A small image captioner, trained from scratch.
Model: 6.51M parameters, encoder activation squared_relu, encoder patch size [4, 4], encoder widths [64, 128, 256], decoder layers 10, decoder activation gelu.
Training: muon at rate 0.0043, 5600 steps.
Data: 101725 training examples, 3.5 epochs.
Rows from block 6 of the image encoder of a small image captioner, named by matrix and row number. Rows with one number belong to one neuron. Each number is 500 + 25 x the weight over its row's rms, rounded and kept within 0 to 999. All counts start at 0. Numbers have three digits each.
After each neuron's rows are labels from the 100 images, of 14976, where the neuron reaches its highest value: "top examples" is what is common among them; "place" is the part of the image that holds the peak. Only what is clearly more common there than usual is listed. The data: photos with spoken descriptions (Open Images, Localized Narratives).
# fc1: MLP up (encoder.blocks.6.mlp.fc1.weight, 1024x256), inputs 0-127
# fc2: MLP down (encoder.blocks.6.mlp.fc2.weight, 256x1024, transposed), outputs 0-127

fc1.36:481503522469499487531508470480524484545541519460470490521473506485484507463503482501477557500474439469462489483496516499514518510543505491522497525490506477530506509487510478479465478528487464510505495518548504540505484520521516494530503543516527486485499484459478495475490531447534517497505514529484483482510457479531518526483498471500492475479492504493517482536490531516461511515533
fc2.36:491508499495502494489525514542509476531532488495482509546533491480498505524523466499429518475486464489513486454522493458507492525554475493487490508499489502482493499537491517492491476437521483498551481491506490469482524487490526527511510520532455449496519494485495484504502519498518478497490522496494497497477482500432512514491545510547504502456482583477531453511504447509508496473532
top examples: text has "black"; text has "man"; text has "white"
place: bottom right; bottom left

fc1.504:476500497480491499521430518527506529513484537536506480513517547489482489535538491483521531484480525470531510528490488494508478485468513491505506519465516489549483490512494502457479472485537482485529513473464452506496509498537518467496497546466495482513535503456511529462505514540500415517521504492512488473530541473531506559491502523486513520517539529474485504517489480505488486524516
fc2.504:492503533471512473471512503509543482478509536495503476510468493516512479521460493530492502487466517548520520462504511493498552492435495439535500449477472468515509491511496490537518470542498494517495511481463509489510495534506493460503483508545502477503503459506489515497508506499498450493506445511513528462507474473507509560498478506503510500548486522503548493486483508510515475502509
top examples: text has "sky"; text has "water"
place: middle right

fc1.216:518455472470502507532459512486475513472483504484488446526506476544502523538528557516502557470524539487495493532514516466474468495454472486548504518527465497525532525505520522486491486466490482505505508539483479518540499524513538514467530488487440536522493464474534500529500528525517463518534511514541483479483473448512492486488537488447480499508534504513537493516501506513497497490503
fc2.216:444498509461534491503485508479500553492512540483436479475483526504488521501492480494481479513472503501517517521493501475522504496519468496509478534493524500484488510497430514581457511483499505527471484491548496496518514471465492443504491526539496507515509483545446531484490478499481517511499483495506473521453516521543502504535498513548496481482493508488492488468474527524507492504518
top examples: text has "trees"; text has "sky"; text has "water"; text has "plants"
place: top right

fc1.377:507488546483495497466506501526470457507495500532490468470496481519493484514517498474438496498537508460476494487512540531514508499533531500482484488509485460495458452491552488497460485507467494511520498519515527485514511527452513526543482531516542537502484513487454458550481514507525507461494502509479477471510475506517519554473547457478518526503521510501502519495523475499467542492511
fc2.377:497506517496455485541522520490506483547535493462500499510518552520490523518484508519511488495542485453533497471519446502530510508514458461489513547465509506511486467533473539480511547514501489521522509488465515491504502507507497513486512466513460505520511506512497506496535484534526503490471519473537463496525516520425511483494494483536487492477538467512506494531504508516494492544504
top examples: text has "black"
place: bottom centre; bottom left

fc1.181:522461495547494511505489485483508526490491523484466446463462547509558501475477511496500456490498508512484501520492526552502505490490502504528523468459497528471510507466510503521463491511487490481490467562494534513485507484505466502493482548535514428487502490508488498491488513498513506501515486524473498503520495533472494541544465522499490503521523508501529480490483531520497498509486
fc2.181:489514542472507481454486530484489516478473514525473502532522484517470491456503529511526492482523501452478476487507545481537547510471522537536499524460543485535517466480487494513507534475485468511482463460513475428518460494470516492523508483460495510518471489550515485536509481484462495506511523557510511567464446463500494488501489522486507478519476496492509487499490501464481518504478
top examples: text has "wall"
place: middle right

fc1.734:529485482498514456436471479515506508495514514506489487508498544481486488474526515505541513499501535520492525518499517473449514513465503515484520516486489475497491515456488499514502470521462519509516475522565511522541518509529511488458513494517448468521500503579418493497514508511524482472510531500496491526533542461536467528484483536545528470496489521479474462510546525495529455525483
fc2.734:533534481516461501491513512469439516517503458528518525486508496489515495459514485516498532517518491498486521472504463531484484471543448504510532499526483533557514499531462476521509477508472523459478516524485471477489521500465525468519477537503514495503522503500519518499479540468558522513495538478525476487520527496474542467514485449512486573499533474492496489513534489511459498466517
top examples: text has "people"; text has "persons"
place: centre

fc1.254:473492499514515526549499478496498576457526562498492511504507492493502470462534491530497525446441518455532524514484499517494521451478555478446492519493466523480482480569542505521505492472486533510494476517459506474498515502493489457531516545520506486505480466524500499490502539515520488503515481500493487589487509492525509457473521509514507547500497519461482504551546495484535476450511
fc2.254:476493449523506462513468474498536502533507513505493503514500488516451459482504480516437508483492522512555537498534561511486489484498494475496494525545447525506487496478498493506504505526488485468480512458475499514486502518516445468450476508512547521484507531522494521508483495499481510507492486468539497544492488507519541490526493509487509527524495512496507474439495502527535505529513
top examples: text has "sky"; text has "trees"; text has "clouds"; text has "hills"
place: centre

fc1.606:526522476496523455531511490465496495514493503526527485507541516503538508519537501478509492470520482513488544509512507515507505525502492538500502524468520528473517543485502519500473535530584508446503474500493517476488526540525507475511476546496468468511529490463487528464517518490530473533485489465528461531495513502538503520497505484505492476543518495498480481498476453477464476526461
fc2.606:526515501525501495493496496504484502481534518472470479508488516538473531470540525519496477501481456499508460566505520536522488482523538500471492530520530489467523501495500497495505468507525509477515482530471517502507498463534455501428525574545489491482482492498510519515495491524490484490529498531541502540465490508496505514556494510502505469502517494465506499464458470484524540527488
top examples: text has "trees"; text has "sky"; text has "grass"; text has "buildings"
place: middle right

fc1.65:492492474501488525501527476497515496499552476487499495466501518489445493518492468467498511509454488464541435488571483512523499484484508512513492469509494457482501510469463463527533488488457473505466483473523475477482501527550505488529462537495472495534508465485499505508485483470514525498471472510530468523490494504487492516533499498536471451522526506475547549499525498475462513538502
fc2.65:469510500557505508483457472501502472491511465477515511498501489521514527543522495542494495514505526487492520481483496491478501521471502489519512499524526505498486502504484494464508494512506525543497491480490523517474493470499489498517490475539494481488502479502478492507488516548509534473515518523505523513481527478437533485460515524473510554527463526487494500466499466508506430560491
top examples: text has "wall"
place: bottom left

fc1.176:478493472490482528464514495519496495454479458519510502499508511455489532482539518483521450496547490465506498490487482508510480536536476525504458462515519542502537478501506508511520546494504505489471492481526530471536536505481458517506477514518485501493498517512512478503533521488509492485501512524488528472494489523524534489499504486487491487507489486521466487483528518466510461549493
fc2.176:478572499533457474479491470500487468468547511536500489526492497522526528476533508491475507487500521496545469498486507508514465510490549514538468506476488501476441547498535495511465482512505487479483476483492491466521479455506465491522467487503547523472496477490500502468533497499526539474492525501497555494487459516514517501561501497492490469509493472528484462491548503485467549513503
top examples: text has "food"; text has "plate"; text has "table"; text has "bowl"
place: bottom centre

fc1.169:474484463517541460513462514498469523506516488526457464520474507528506483483510475488484535502515490504499455508485537490516506511528535486513500484441436516507523504492496456439470477508489481504497553525522546511549524538476498538497510511513505462535475451480515419492483534504511459486499492467495535528525477514491484504500462493542478504506547511510512532485520488498487532471544
fc2.169:502491539496484537464522481453466488502471490506514486498539510516515526499525520477488539480488534475520487509513487475474534513490511489549514510492489551494504497534545472496467471520507523519507512476471523505510477526553468459467498544491515539511488506516492487521549526505465498504503485519518473501510480513520453561488514494502471481505511501517453518497489501553541505541525
top examples: text has "color"; text has "white"
place: top left

fc1.424:482468471448478553476533500485441496544496513489536552480495492558505527485488479524494485503486550519478498539492482451494519518492483483535501508555498497483489452495469517519470474519480499484492494507509519488467514512477532549475542500532492523481490475502483484531529506477489521507526488506540529469492479507531487448533518476513493459437460516512483517495495545465466499506475
fc2.424:464488553485503515486477503482456529512453517511517502469481510480550490518493447447536478515544541501531545527529466516461512498524471520481458489493547506502516474485517523531451512534443499494463447487527498494487536536505475490514518540525529468508507479503492519492542511489529543524516518497522517531489475479481495516489522513523522570531478529504516477473476502503503492490507
top examples: text has "trees"; text has "plants"
place: top centre; top left

fc1.603:493501497487520475498481528461521504518479505466472463491456528502503500513486537501502552470524501461520489505480480524501492476483499471472471517498462500522531523483529436482560459512490489530533538530448508499499492522531505463492554461493530468485529516512524508512471537507474481504481505500489546483513546518532509482466491536504467474483500524499526499473508503526494484476512
fc2.603:456496487505548501574499531539507506474491487502519479524482487495433560501502534515471491467504516541497483475473526484507525473490499481506463500483521468519485450505491502489508524533516509478528493501503495505516492491495505500516485497483487516493501545497512507480428522509498444533511440481427474472568495508525510507526487501507484479539549522510468490524521489473534483511481
top examples: text has "sky"; text has "trees"; text has "clouds"; text has "water"
place: middle left

fc1.400:496505508493505458540509499468498510537553463493514522444480496518534499484514530508501500526498487482469466526469525503480495505462531495502470489495469470521496503483523522481468477501511515493544508535510524512472458545436509528511490556513521529511522497492526515530507480506569473473509489531541526507491493495500512526554501523482493533514509548493472481489475502506456505553487
fc2.400:464517515518493478515538485474490505521508503439483503518484512514506479532485475493515519495547493490485494483503435454529511439530491514493479487504467518517497524467484482490487532478513495534479498544485491454537518503528495510477429510516490463490490497526511470525552506475524512466526469512499485480504472517492555519494486487506525500474511478497512478557494494492497515474493
top examples: text has "black"
place: top left; top centre

fc1.66:492510466479495466518494526462460480506541485515562474516462493496544472496536565449494505528494503525474508499466489508497509490512493511495488521486487519524486540463524514485492466475556483484463524504483533487528489504551486477515500516540504481472522495494509515506523493450505520479461480482497492495452532482533513506459516507483445479510545487472505514521498485499483500547487
fc2.66:501526471522529513490510541474497497534507522482506522492486542475489499482535464501488509474471481532514520493481486525503482485506441489517518523498539452467496519506450527518447502520499512511503458529486490523497480460523481555482485516542476489490446490463505539491505519535535473497502451488520517492496475527520521475507514506518467498497491500494495516448514493478460470502486
top examples: text has "trees"; text has "sky"; text has "road"; text has "buildings"
place: middle left

fc1.309:446478516567524474472501510548493480516469524548485487514505485485487486505499543462539477512488487465460502526454468483505481505485514491485495522462544484481505541461505529506524538531501470528488504486476521485474502561474518521472519496526501539472509525505497469526468532504490524503486513519527483496470514460515499514477476475492440471536514485510482490494501490526501501536493
fc2.309:511494477482517467515507485495500540479474499462509527480482503519498535440493486528498484479508497531537487505536541518551486469500519480506494481508490517477501493519489529534482495521495530523505529505481491513517529464492469502477501555489497477507518505493533537535458517492500521495531473461504515511502523518485463520526522487499511508489485530515474433489524470452543474440490
top examples: text has "trees"; text has "plants"; text has "grass"
place: top centre

fc1.591:480473502556494505451502489520503532481464516484474512497502490488487503495488454449476462528518491488494511500458482512481520522486496493534514493469489565526529491521534510472464511470509526504463495527569503511490504495509478513500473516491475468517522486528482467478514524493564461478542498491521535498445503492522528520522503504525495498488490496532488529465530457469503462524476
fc2.591:500554515511533482443504531484489558473503490492532479467534510508544494439507499472487507470525512511541501502548526490489458543469528532513512495473511517439465509490487504493492465510513497485509479509514494478520481501536509495521504511496488504539449485495519495507516522507469511459488495537485508524523471541509482484558513461532514499488501501551466499485527509532484535529521
top examples: text has "food"; text has "plate"; text has "table"; text has "which"
place: bottom centre

fc1.2:439497495476467484460467479488453466474499517498467466499540501518497474472518520508462512526471527534496466528466470518484497532492489519516503533492516502517467532513522523493505463507529531501522465544470549464510446480507497504460516516500477462465481524487507500491516498476492478557535513494511466474531478488528538503509512476462481509527476497483481472514471491489487536501504
fc2.2:553504466510532496510519504507525514481452504494500506498470504529510489461544515457511520496490466504533555499532493495527502437461455489502486527540547496484503482484552525527476498494442515485479498510549483520524486502551507460489468484491488482481528512474454508472479492487480538540487533500541544500470484517509485493477542482500473471478517479511524544511468526505495467491461
top examples: text has "sky"; text has "trees"; text has "buildings"; text has "road"
place: middle right

fc1.11:545466505468504542504520471488450493526443491492508473515505506481487475518482504519507501504469501475508500487467521489473484512497516484486490507517515499512509508499519482509499470521507529474454471546488510504463533479446489522545543490516512511517491441486512485447552521454542505482442510473477497451470533497488445502503478503478490489483490492523525494522504515495510499485487
fc2.11:492504496486494490501488494480507489510521511505502480496528464493483498506477519516510499488511510480498558513498534500481471525532517506530464517472461537512494496512476491495499445460497500553427457474506514502502510480488528521514470498519495502498506485492514555512553517497532541492498524468501489492485495500514485537513483484443486508478506494544544466489518504480475520503469
top examples: text has "woman"
place: top centre

fc1.756:521500514502496532464523492485521535461467465477480530499457472465486514512452503471472533452494526503504540510459479496490451533519524508516511531489428494513509512530461488483490489482479515508503531464493457455507503508480553535521505508486523497462509475504497518473543526494455530499531493448540479485511515506479469499486448493447538484503486469492479505481518501498519467515520
fc2.756:504543536504480498482517511479515506476513515536458492469486502461478521488491489530586514492501513491484483474522513531511463451487501477465514491460504495499434487522503510529518539466490489486525496504495483470513539515488477479516538478491454501531518507476519457470478468480491491488483530477477576497507480496503500519560517467495487473477509514548494509534487512514484464494479
top examples: text has "wearing"; text has "man"; text has "smiling"
place: centre

fc1.492:496485479534459510524483515516492519481526487529489449452468507456457517540534482504482467543513497443501473515479481510496492511501497485531491449501476467544518488511526540527525499513460514544479479480561543503470462518490499528530517518528479485498484493527535461464456547545502511514487489489487481540481458492518455512494494496528481486476505525549464479547465495489530526498507
fc2.492:497476518505488499484490464533514505452467520474528503492556545535501503498514528472461530490516507513518447477487469477542481508502539484510500545494500531461531524508475453487506479514522543470511545491478485515488484495550499462471504505548519532490492512474493480513514530527463534512450464522517494494515521545471491549541509490498464521486467547488525509488518541476540473453489
top examples: text has "white"
place: bottom centre; top centre

fc1.725:530529471487500500521464513507487486426506483513513515494521497483464486498525551462513469459505462492493519544519498455542486530500532507498527491530485533495506476510490463509507499525504496449480484485472514521518519518456501490493452460487469517534470537515517473492482520485492504429460478531508533463487471520493553473524495504504476501498521493522480503465509500464512501509493
fc2.725:477504501538499531491478488505462513497531519482482473489496480484506498462518484494470475503477504450521503526489529495466476518478504509537484482505451498444513505468505495533473515470505564480490465494499526460489477454487519472472485518567486528486484550488501464544525506511525529514510505494497546501471465501524493514557533504505488451519499510550458461519525500551507530518469
top examples: text has "food"; text has "plate"; text has "table"; text has "which"
place: bottom centre

fc1.443:511529520481459476536522469472511474460483492508486478502495477477474498459499538501495484510525471545478466449517478474498516491524487514523533467493470472457546500505525463482520538526482473459514461475441475517546527471519535490476539536510531518521485520526471497519519475520523478498532538456464510478508525478454501539481505492492519474519459479503452469476483514509470500512546
fc2.443:488510473465485535507451504535503488523527480516496516502488481493485466556509455484467518502557515502543537483487521510527475487464508454523536505516488490485498528515484526522489504488523547491493516469465574534453475509487470504485480500496515465498467488462523490543442512479481496539471511519525496488491483507472495530518494537463483502432507501495528518491517534478492497523493
top examples: text has "woman"
place: centre

fc1.275:498505506523518482504458549518480481481502460478541443470499513507519530475467538507491495465520462477474509495475484525507484500504492475500514532495510531498543488481546477541473473461501503470469489505537500491483526508455490517473508477488522521508558513501510535541472539445531473484505501460509534476546536482505515503484482486550475520544465514495500487499495480491470476510521
fc2.275:530565490505439513532513510508529467485523482504478535513515502485511515514503482466452475506560508521507508530543529499513464521511474521532518500490519510450477475508488527489491504514466515504493540495494495499549510502471452531515450523497534492521479524485489502488508524472513534536498463507463455485488503527498486488472493487507499493463517513541489459500535530548541533462467
top examples: text has "food"; text has "table"
place: centre

fc1.707:494503518484506503540491452502514497518500549501503499551440473477530501516510465462464496473477476473519536472531554524509473561513475527477521483487480515518497503509460466507488511455460525534502498510518465487514467479493503518514497540487483488494520470530499522469534442514492487464503467473461491467515474491476468484481513479476457498527510511521513481515497493472545503504482
fc2.707:450457538469512526499478517501439476537513562496527479478491546492469487494489502414513470479541509489553465494494522493490499478451472462535494519483521528480503498488507508503505490482498485532479547509518515473495509518497482510451519563481509495474518475515515519562523460505538502472481469508509480546480481528451480509513477529495530524475511536486536507514491500520489546522500
top examples: text has "color"; text has "flower"; text has "green"
place: bottom left

fc1.16:508539465549490496491540538505508510518504481490455492498484495489493469540550500454478510468484462500457501521499539489511486510547523487469476539521540533471452495465515469458489543458542484508513504480495510502528483499491521488535477516453499526507526490487529477510515496490515474447493500479520497519474496497456470530455499529430524504530541478469506508528524524562525545490509
fc2.16:465497574531488531523478510493467471522522511501509487518536519489501487499462471520531528479533536502525522465517489518485528504463531541526519495490497494497512506528518520496503521517515490505514508474527522485483468512492479522484473493552468521467532500454530479502501537455489487468529509515504486502534455521486483442500515453456498539455455535505496496535515461486541502510471
top examples: text has "woman"
place: top centre

fc1.615:506534475515487539472502524507521447462525522544481504515508454484503510486508502524451512459510527501474505468542507445515442507495486545491519459495507542489465481541487493540496502505475472491467476506503510524490505486494471518489475506571460517493473483467534484538475534535538519456485529468507476495496463512493501518500505454496482501528503521491494530506491528457512468492500
fc2.615:518492545461501495532466492526483473464559508501496474477525456491489452506497480538530513530548495464515516480539486493505496516507579536552443538480480532504466507494513500459529464548500501451475504466505507497498503497496498499517496529517474537495495530498520476516504500505499513516501519526517545519530535515475519512529505484517476482485466554546474511501501519484474476490482
top examples: text has "woman"
place: bottom centre

fc1.569:501497523448510505528459498478509521505489505485521488511486453480493452504472480493497519505475469476506479463517505503551527522529501496477526499463515515481503494533496473445483483518478499466489489506527505497485474495465527516519469477486470511516525501453514542489468533484500509522490523473557497494534504510526478549497527437480489527470519483510543522499515473488486500494487
fc2.569:462519490468510524494496482509484488538520457462434520517533492508485527532504464521471490477513472504486505484545513460500542514525507506478476522524492486498471496515492510463486510491522462467502557511525498479536513491484470523494508537533483524506541490478491509532510522502496501466479484508502471512503471487471527487481505486542464486424489515469533510492469493525514510479498
top examples: text has "black"; text has "white"; text has "man"
place: bottom left; bottom centre

fc1.50:475482505467500523515476537475449530518495510463487511527485483475472474505448495482524517499513525468521501502506521461500520482495471505531497506473513525552519508497499502476547534471480503485497488471500521480528542460475485528513521552543544479485517477459549524517486529505488533506547516569489492496491495446497489478465482501489494550500477496532506552526496532493561536531476
fc2.50:491543482470504499517460506508529520533483477465524513507480475486502477543513462505469479503494487547492531492527467454449530510496493564488515538507569522524489500473479498484505539502539512518496493481519513504536505529447469546511512517503533483484492481526483536469493496464539473503490492507509495577516470487512487544510501500458493487515480526537469487505484524491487489567480
top examples: text has "trees"; text has "sky"; text has "grass"; text has "ground"
place: bottom left; bottom centre

fc1.143:532480506466489514492516520518480495499498513490468549505471505502479483526492477495556494538489494494513492519470498506463522474512546494449483509462517523529477534449549476459482497486511448497504541486491464512519512484480447566506461464525532483492540470479468465527485541467509464472469532468495498495508499526511513498494508515462497495465506481510526485516559486483512536535496
fc2.143:514514528514490511507537503544469500502512523496463491498536511475467527531479501492533508506494501495469534489482467484525435485454511517532506485485449502489542477497521503472470465466505468514435506516484499544519509501444468517504506491502479507513504508478521485527551512512504563456475476546504456481524508511484520514481472502515488480508467503516469488541496529546451510502526
top examples: text has "wearing"
place: centre

fc1.237:529530514458490490452488480513544534505513503496511460491528502431479487493527511502542469546485469504492508503472513493538483487516484467511532462482485540487486511539469487529461534502487532508500497498460549485522492506495467556510485461498473464504505520516486472508543501489520494496472500541523527514498485535506518464458476513504497490511502465522478536480511521505523524527520
fc2.237:481523463546468494530497493468503492451518521521497536506464518514497496492468534461507490501494475455523519523492555494514507484491490491534489484453460507478509525520535525484485549494451489483535511479517513499523484484502509511541451464479514481496457492497511538526513483474483516508492503478520505551492489526515527483517538509452479465505479433514491464471552495479492516503492
top examples: text has "food"; text has "plate"; text has "table"; text has "bowl"
place: bottom centre

fc1.362:483477525489472535502485522483505515519474505495498514539520491479495501472497478457514525489489496497532517490466471532469505503506479489517519503483502550505495496487501499492515481486500503532477496514502506502534492472469536465527509502455520452514496500472462490475543506503455531495464501508501523539503507466515485459536500546501501543507509491485528506527510522489500508513446
fc2.362:469515532471470527540500509488504531491525515472481497500517494479490519491494524540472489576482561495494511484506519491520540489500524545491486506484476490485496474558500513490527499452522473484480529518429477508501521503466488516480489488516479522499461478490515546525500518511507478524505521487527498484473482504539502568476508479468510518466503477507475550490515491446498459511500
top examples: text has "woman"
place: centre

fc1.302:516514492476519456468495530482513514516465479450468505485490532496499486487478517464487512480508530480489485507523488475463475553515550524522497538502471472524479503466477490542443512494501503508511542518496514456512486475503527514495495523512527530456520539550449495443480481460547531535543538463489505539478510506505523504506530499545494487448502487467478500508533475508506478505520
fc2.302:484526498515497480501456467499449509513484528487517500503472548525504472487495512492469535462515507507508470479521477537469479510523508488482488481540509506498473526465521505515530488494485463499472552519502509507463480472505498476496485509468564521506530552499505492495450500460553534501499523509470490522506489500500538472497539498507544500505483523525471501549525485482470477489509
top examples: text has "people"; text has "standing"; text has "group"; text has "persons"
place: centre

fc1.82:525489461500525485517481504530493502474535504535527492467515535492500545500475457492450488519477522485509511512524515520506522543508501485511473461497519519531528441520480486549488470482503480500498488527549470472456471517523483492516488510504506513508545511464500476508455542464549551523485476510490491488473462501515491510485499523470488503504496490477546503489508452503490568535529
fc2.82:507505545529532504479493505438531505485479479485503492478508531514494498546557496500493494513525493487494515524492480482490525487472490486485494522476498475487484479484509502481466509491503522517458529486486518467525554476488476493512496475533506512517507478520483542470542510536459501468483520491533485536509530466467543496495562530451500509491455549481495520440518473493506472463526
top examples: text has "wall"; text has "table"
place: bottom right; bottom left

fc1.316:488488458510468483540474512481482524536454525530494488545520480502519503474463497526463511453500517526518504515491520495490501522517446524539500480533452522505500519501525548477537488498498525502502480487469480511481496525508485488490476466519483484477503518450479508512529540471452488471527460495497504473531449500513519511513505483510473456453487458503514517509458525530521510505481
fc2.316:529501512463553494480517497462513545475508477513491519497490543517448461513544514486496515504493525495509531501485495502537505476511497471458460525451517496475492472467477518500503514537535531467530499515538517508500475490525528451520529526462532544493488475492485496492472464538477490520456499575498515497483483530532449534502510464509445495509504516472501489538506513476555474494480
top examples: text has "trees"; text has "sky"; text has "buildings"; text has "poles"
place: top left; top centre

fc1.68:471518506516491532464497548446513498482491492517460490559520516481533512527497507493529501484490518496478499523527476463474543501484497508502521519511551475487449443507497487532477471487499483490528477509473489532515450496496517515519526527548488515544519554519464461537467533498486507463467534512537490474480502535482501519515537489492513512503501496492486500454474476431457504529506
fc2.68:538445512472488481447504528514491456464509470462488491498444492507506521493503451507525516527508573479483491501489480518484491545500526509488481510502512514435506520505530488493497501501538492473496548514508504487556506458521473509515520509471503518498532507480501476520483478510511538526491520454508504480509472482482536517482460488508507490506453484534514481499529511482508538464488
top examples: text has "woman"
place: bottom centre

fc1.564:459472450450462457539534535509500521473496542513519457518444515467501501475482479494518515480520484447455516467528500514523552548518498518543527492493476487520476521473497523530502514498447459503504467476478490503530531484520485488507528513486522522504513457527466487494500491488475492491513473487448506475500481528474459493496480525539471474505498525514464513474511504513476487532511
fc2.564:492508484505515522481506535420457467521516503472501476496525504513515554487491486457466524519463499497515496527437520515483568496511469514503518492483498515527533498520494456442457472499517544496475502504496531514473514521514446503499536520527540456472515501520495553504490496463528496509489510503494452475515523487497502519506487463485502511493543510472498480523493498497520505527485
top examples: text has "grass"; text has "ground"
place: middle left

fc1.359:486484501499527459500485463458521525485465499499475526470474541477521496495485475481493504524504465485518516528530508529473520482534490512483513473490476537512530519526510497508468471451487483518486486475522500528572526474468470527520478521485518482484489456458516470495502505476510437492516480503493513461479460483524469494514477495507497500462510512532483488536507550511428523540534
fc2.359:485497492483489491523504488468466500481495534528515463520539487514520518506495483503497495526480477515569528500526505448506529482487496501524523499512497503485477528543549474453510518544517497494531486467504501464475495500516501505500507510522476487522517515530507529509482481509460471522539447514477450568459507549477495513527487518474502538498494513515535509510503462521479454479508
top examples: text has "color"; text has "white"
place: middle right; middle left

fc1.638:521476479514488534538518500566519523506507526494496455481519499453505446518522500484482486456530521526502484509526476447475500478523512472511516502540475483501480540463524502472504465474496485498440511482522509482496518476499502491511493525513478501480528544510471499501473516550486496516515532519551463582456508514525513518488503515518578497487469503509506468510483484492466463501502
fc2.638:482529470509488481502477501525491510525516485489523460513506464505514548477531493551489491536505520478476515491508523540481508482537478518438491534508472521501474497503462509493558540484498462479483493519532518506515511527517498515515479477540490478473516492495502473517488508521552488501450532508529478495496486476493485499545489459536480516482502435523512482520476535491489477519489
top examples: text has "white"; text has "black"
place: centre

fc1.142:468513478486536547501528473518527506510499475492534468479458493477538517468492464495436495531479522452530472473536479503524530512494494535479503488508533539523543486523485508527481490502484515481497466510528486501491489536497511475476511481518507453516457474524496492499508547495522518493482447515499466545501491502519461504497524504516490475476475522479523496485515487493499491508528
fc2.142:462508500515511492511466479474511494505535512516481495501521518544498519526511514520467546490532498489520533467497498421514497514495512470486472504461506482475462503494535447474498499512474456510501463500491477447544536471541481517518471498521481509480529510520543492516510489484471514484531515491515513513471496491463509494509555487504496501506505525461472535479537476494514491528464
top examples: text has "black"
place: bottom left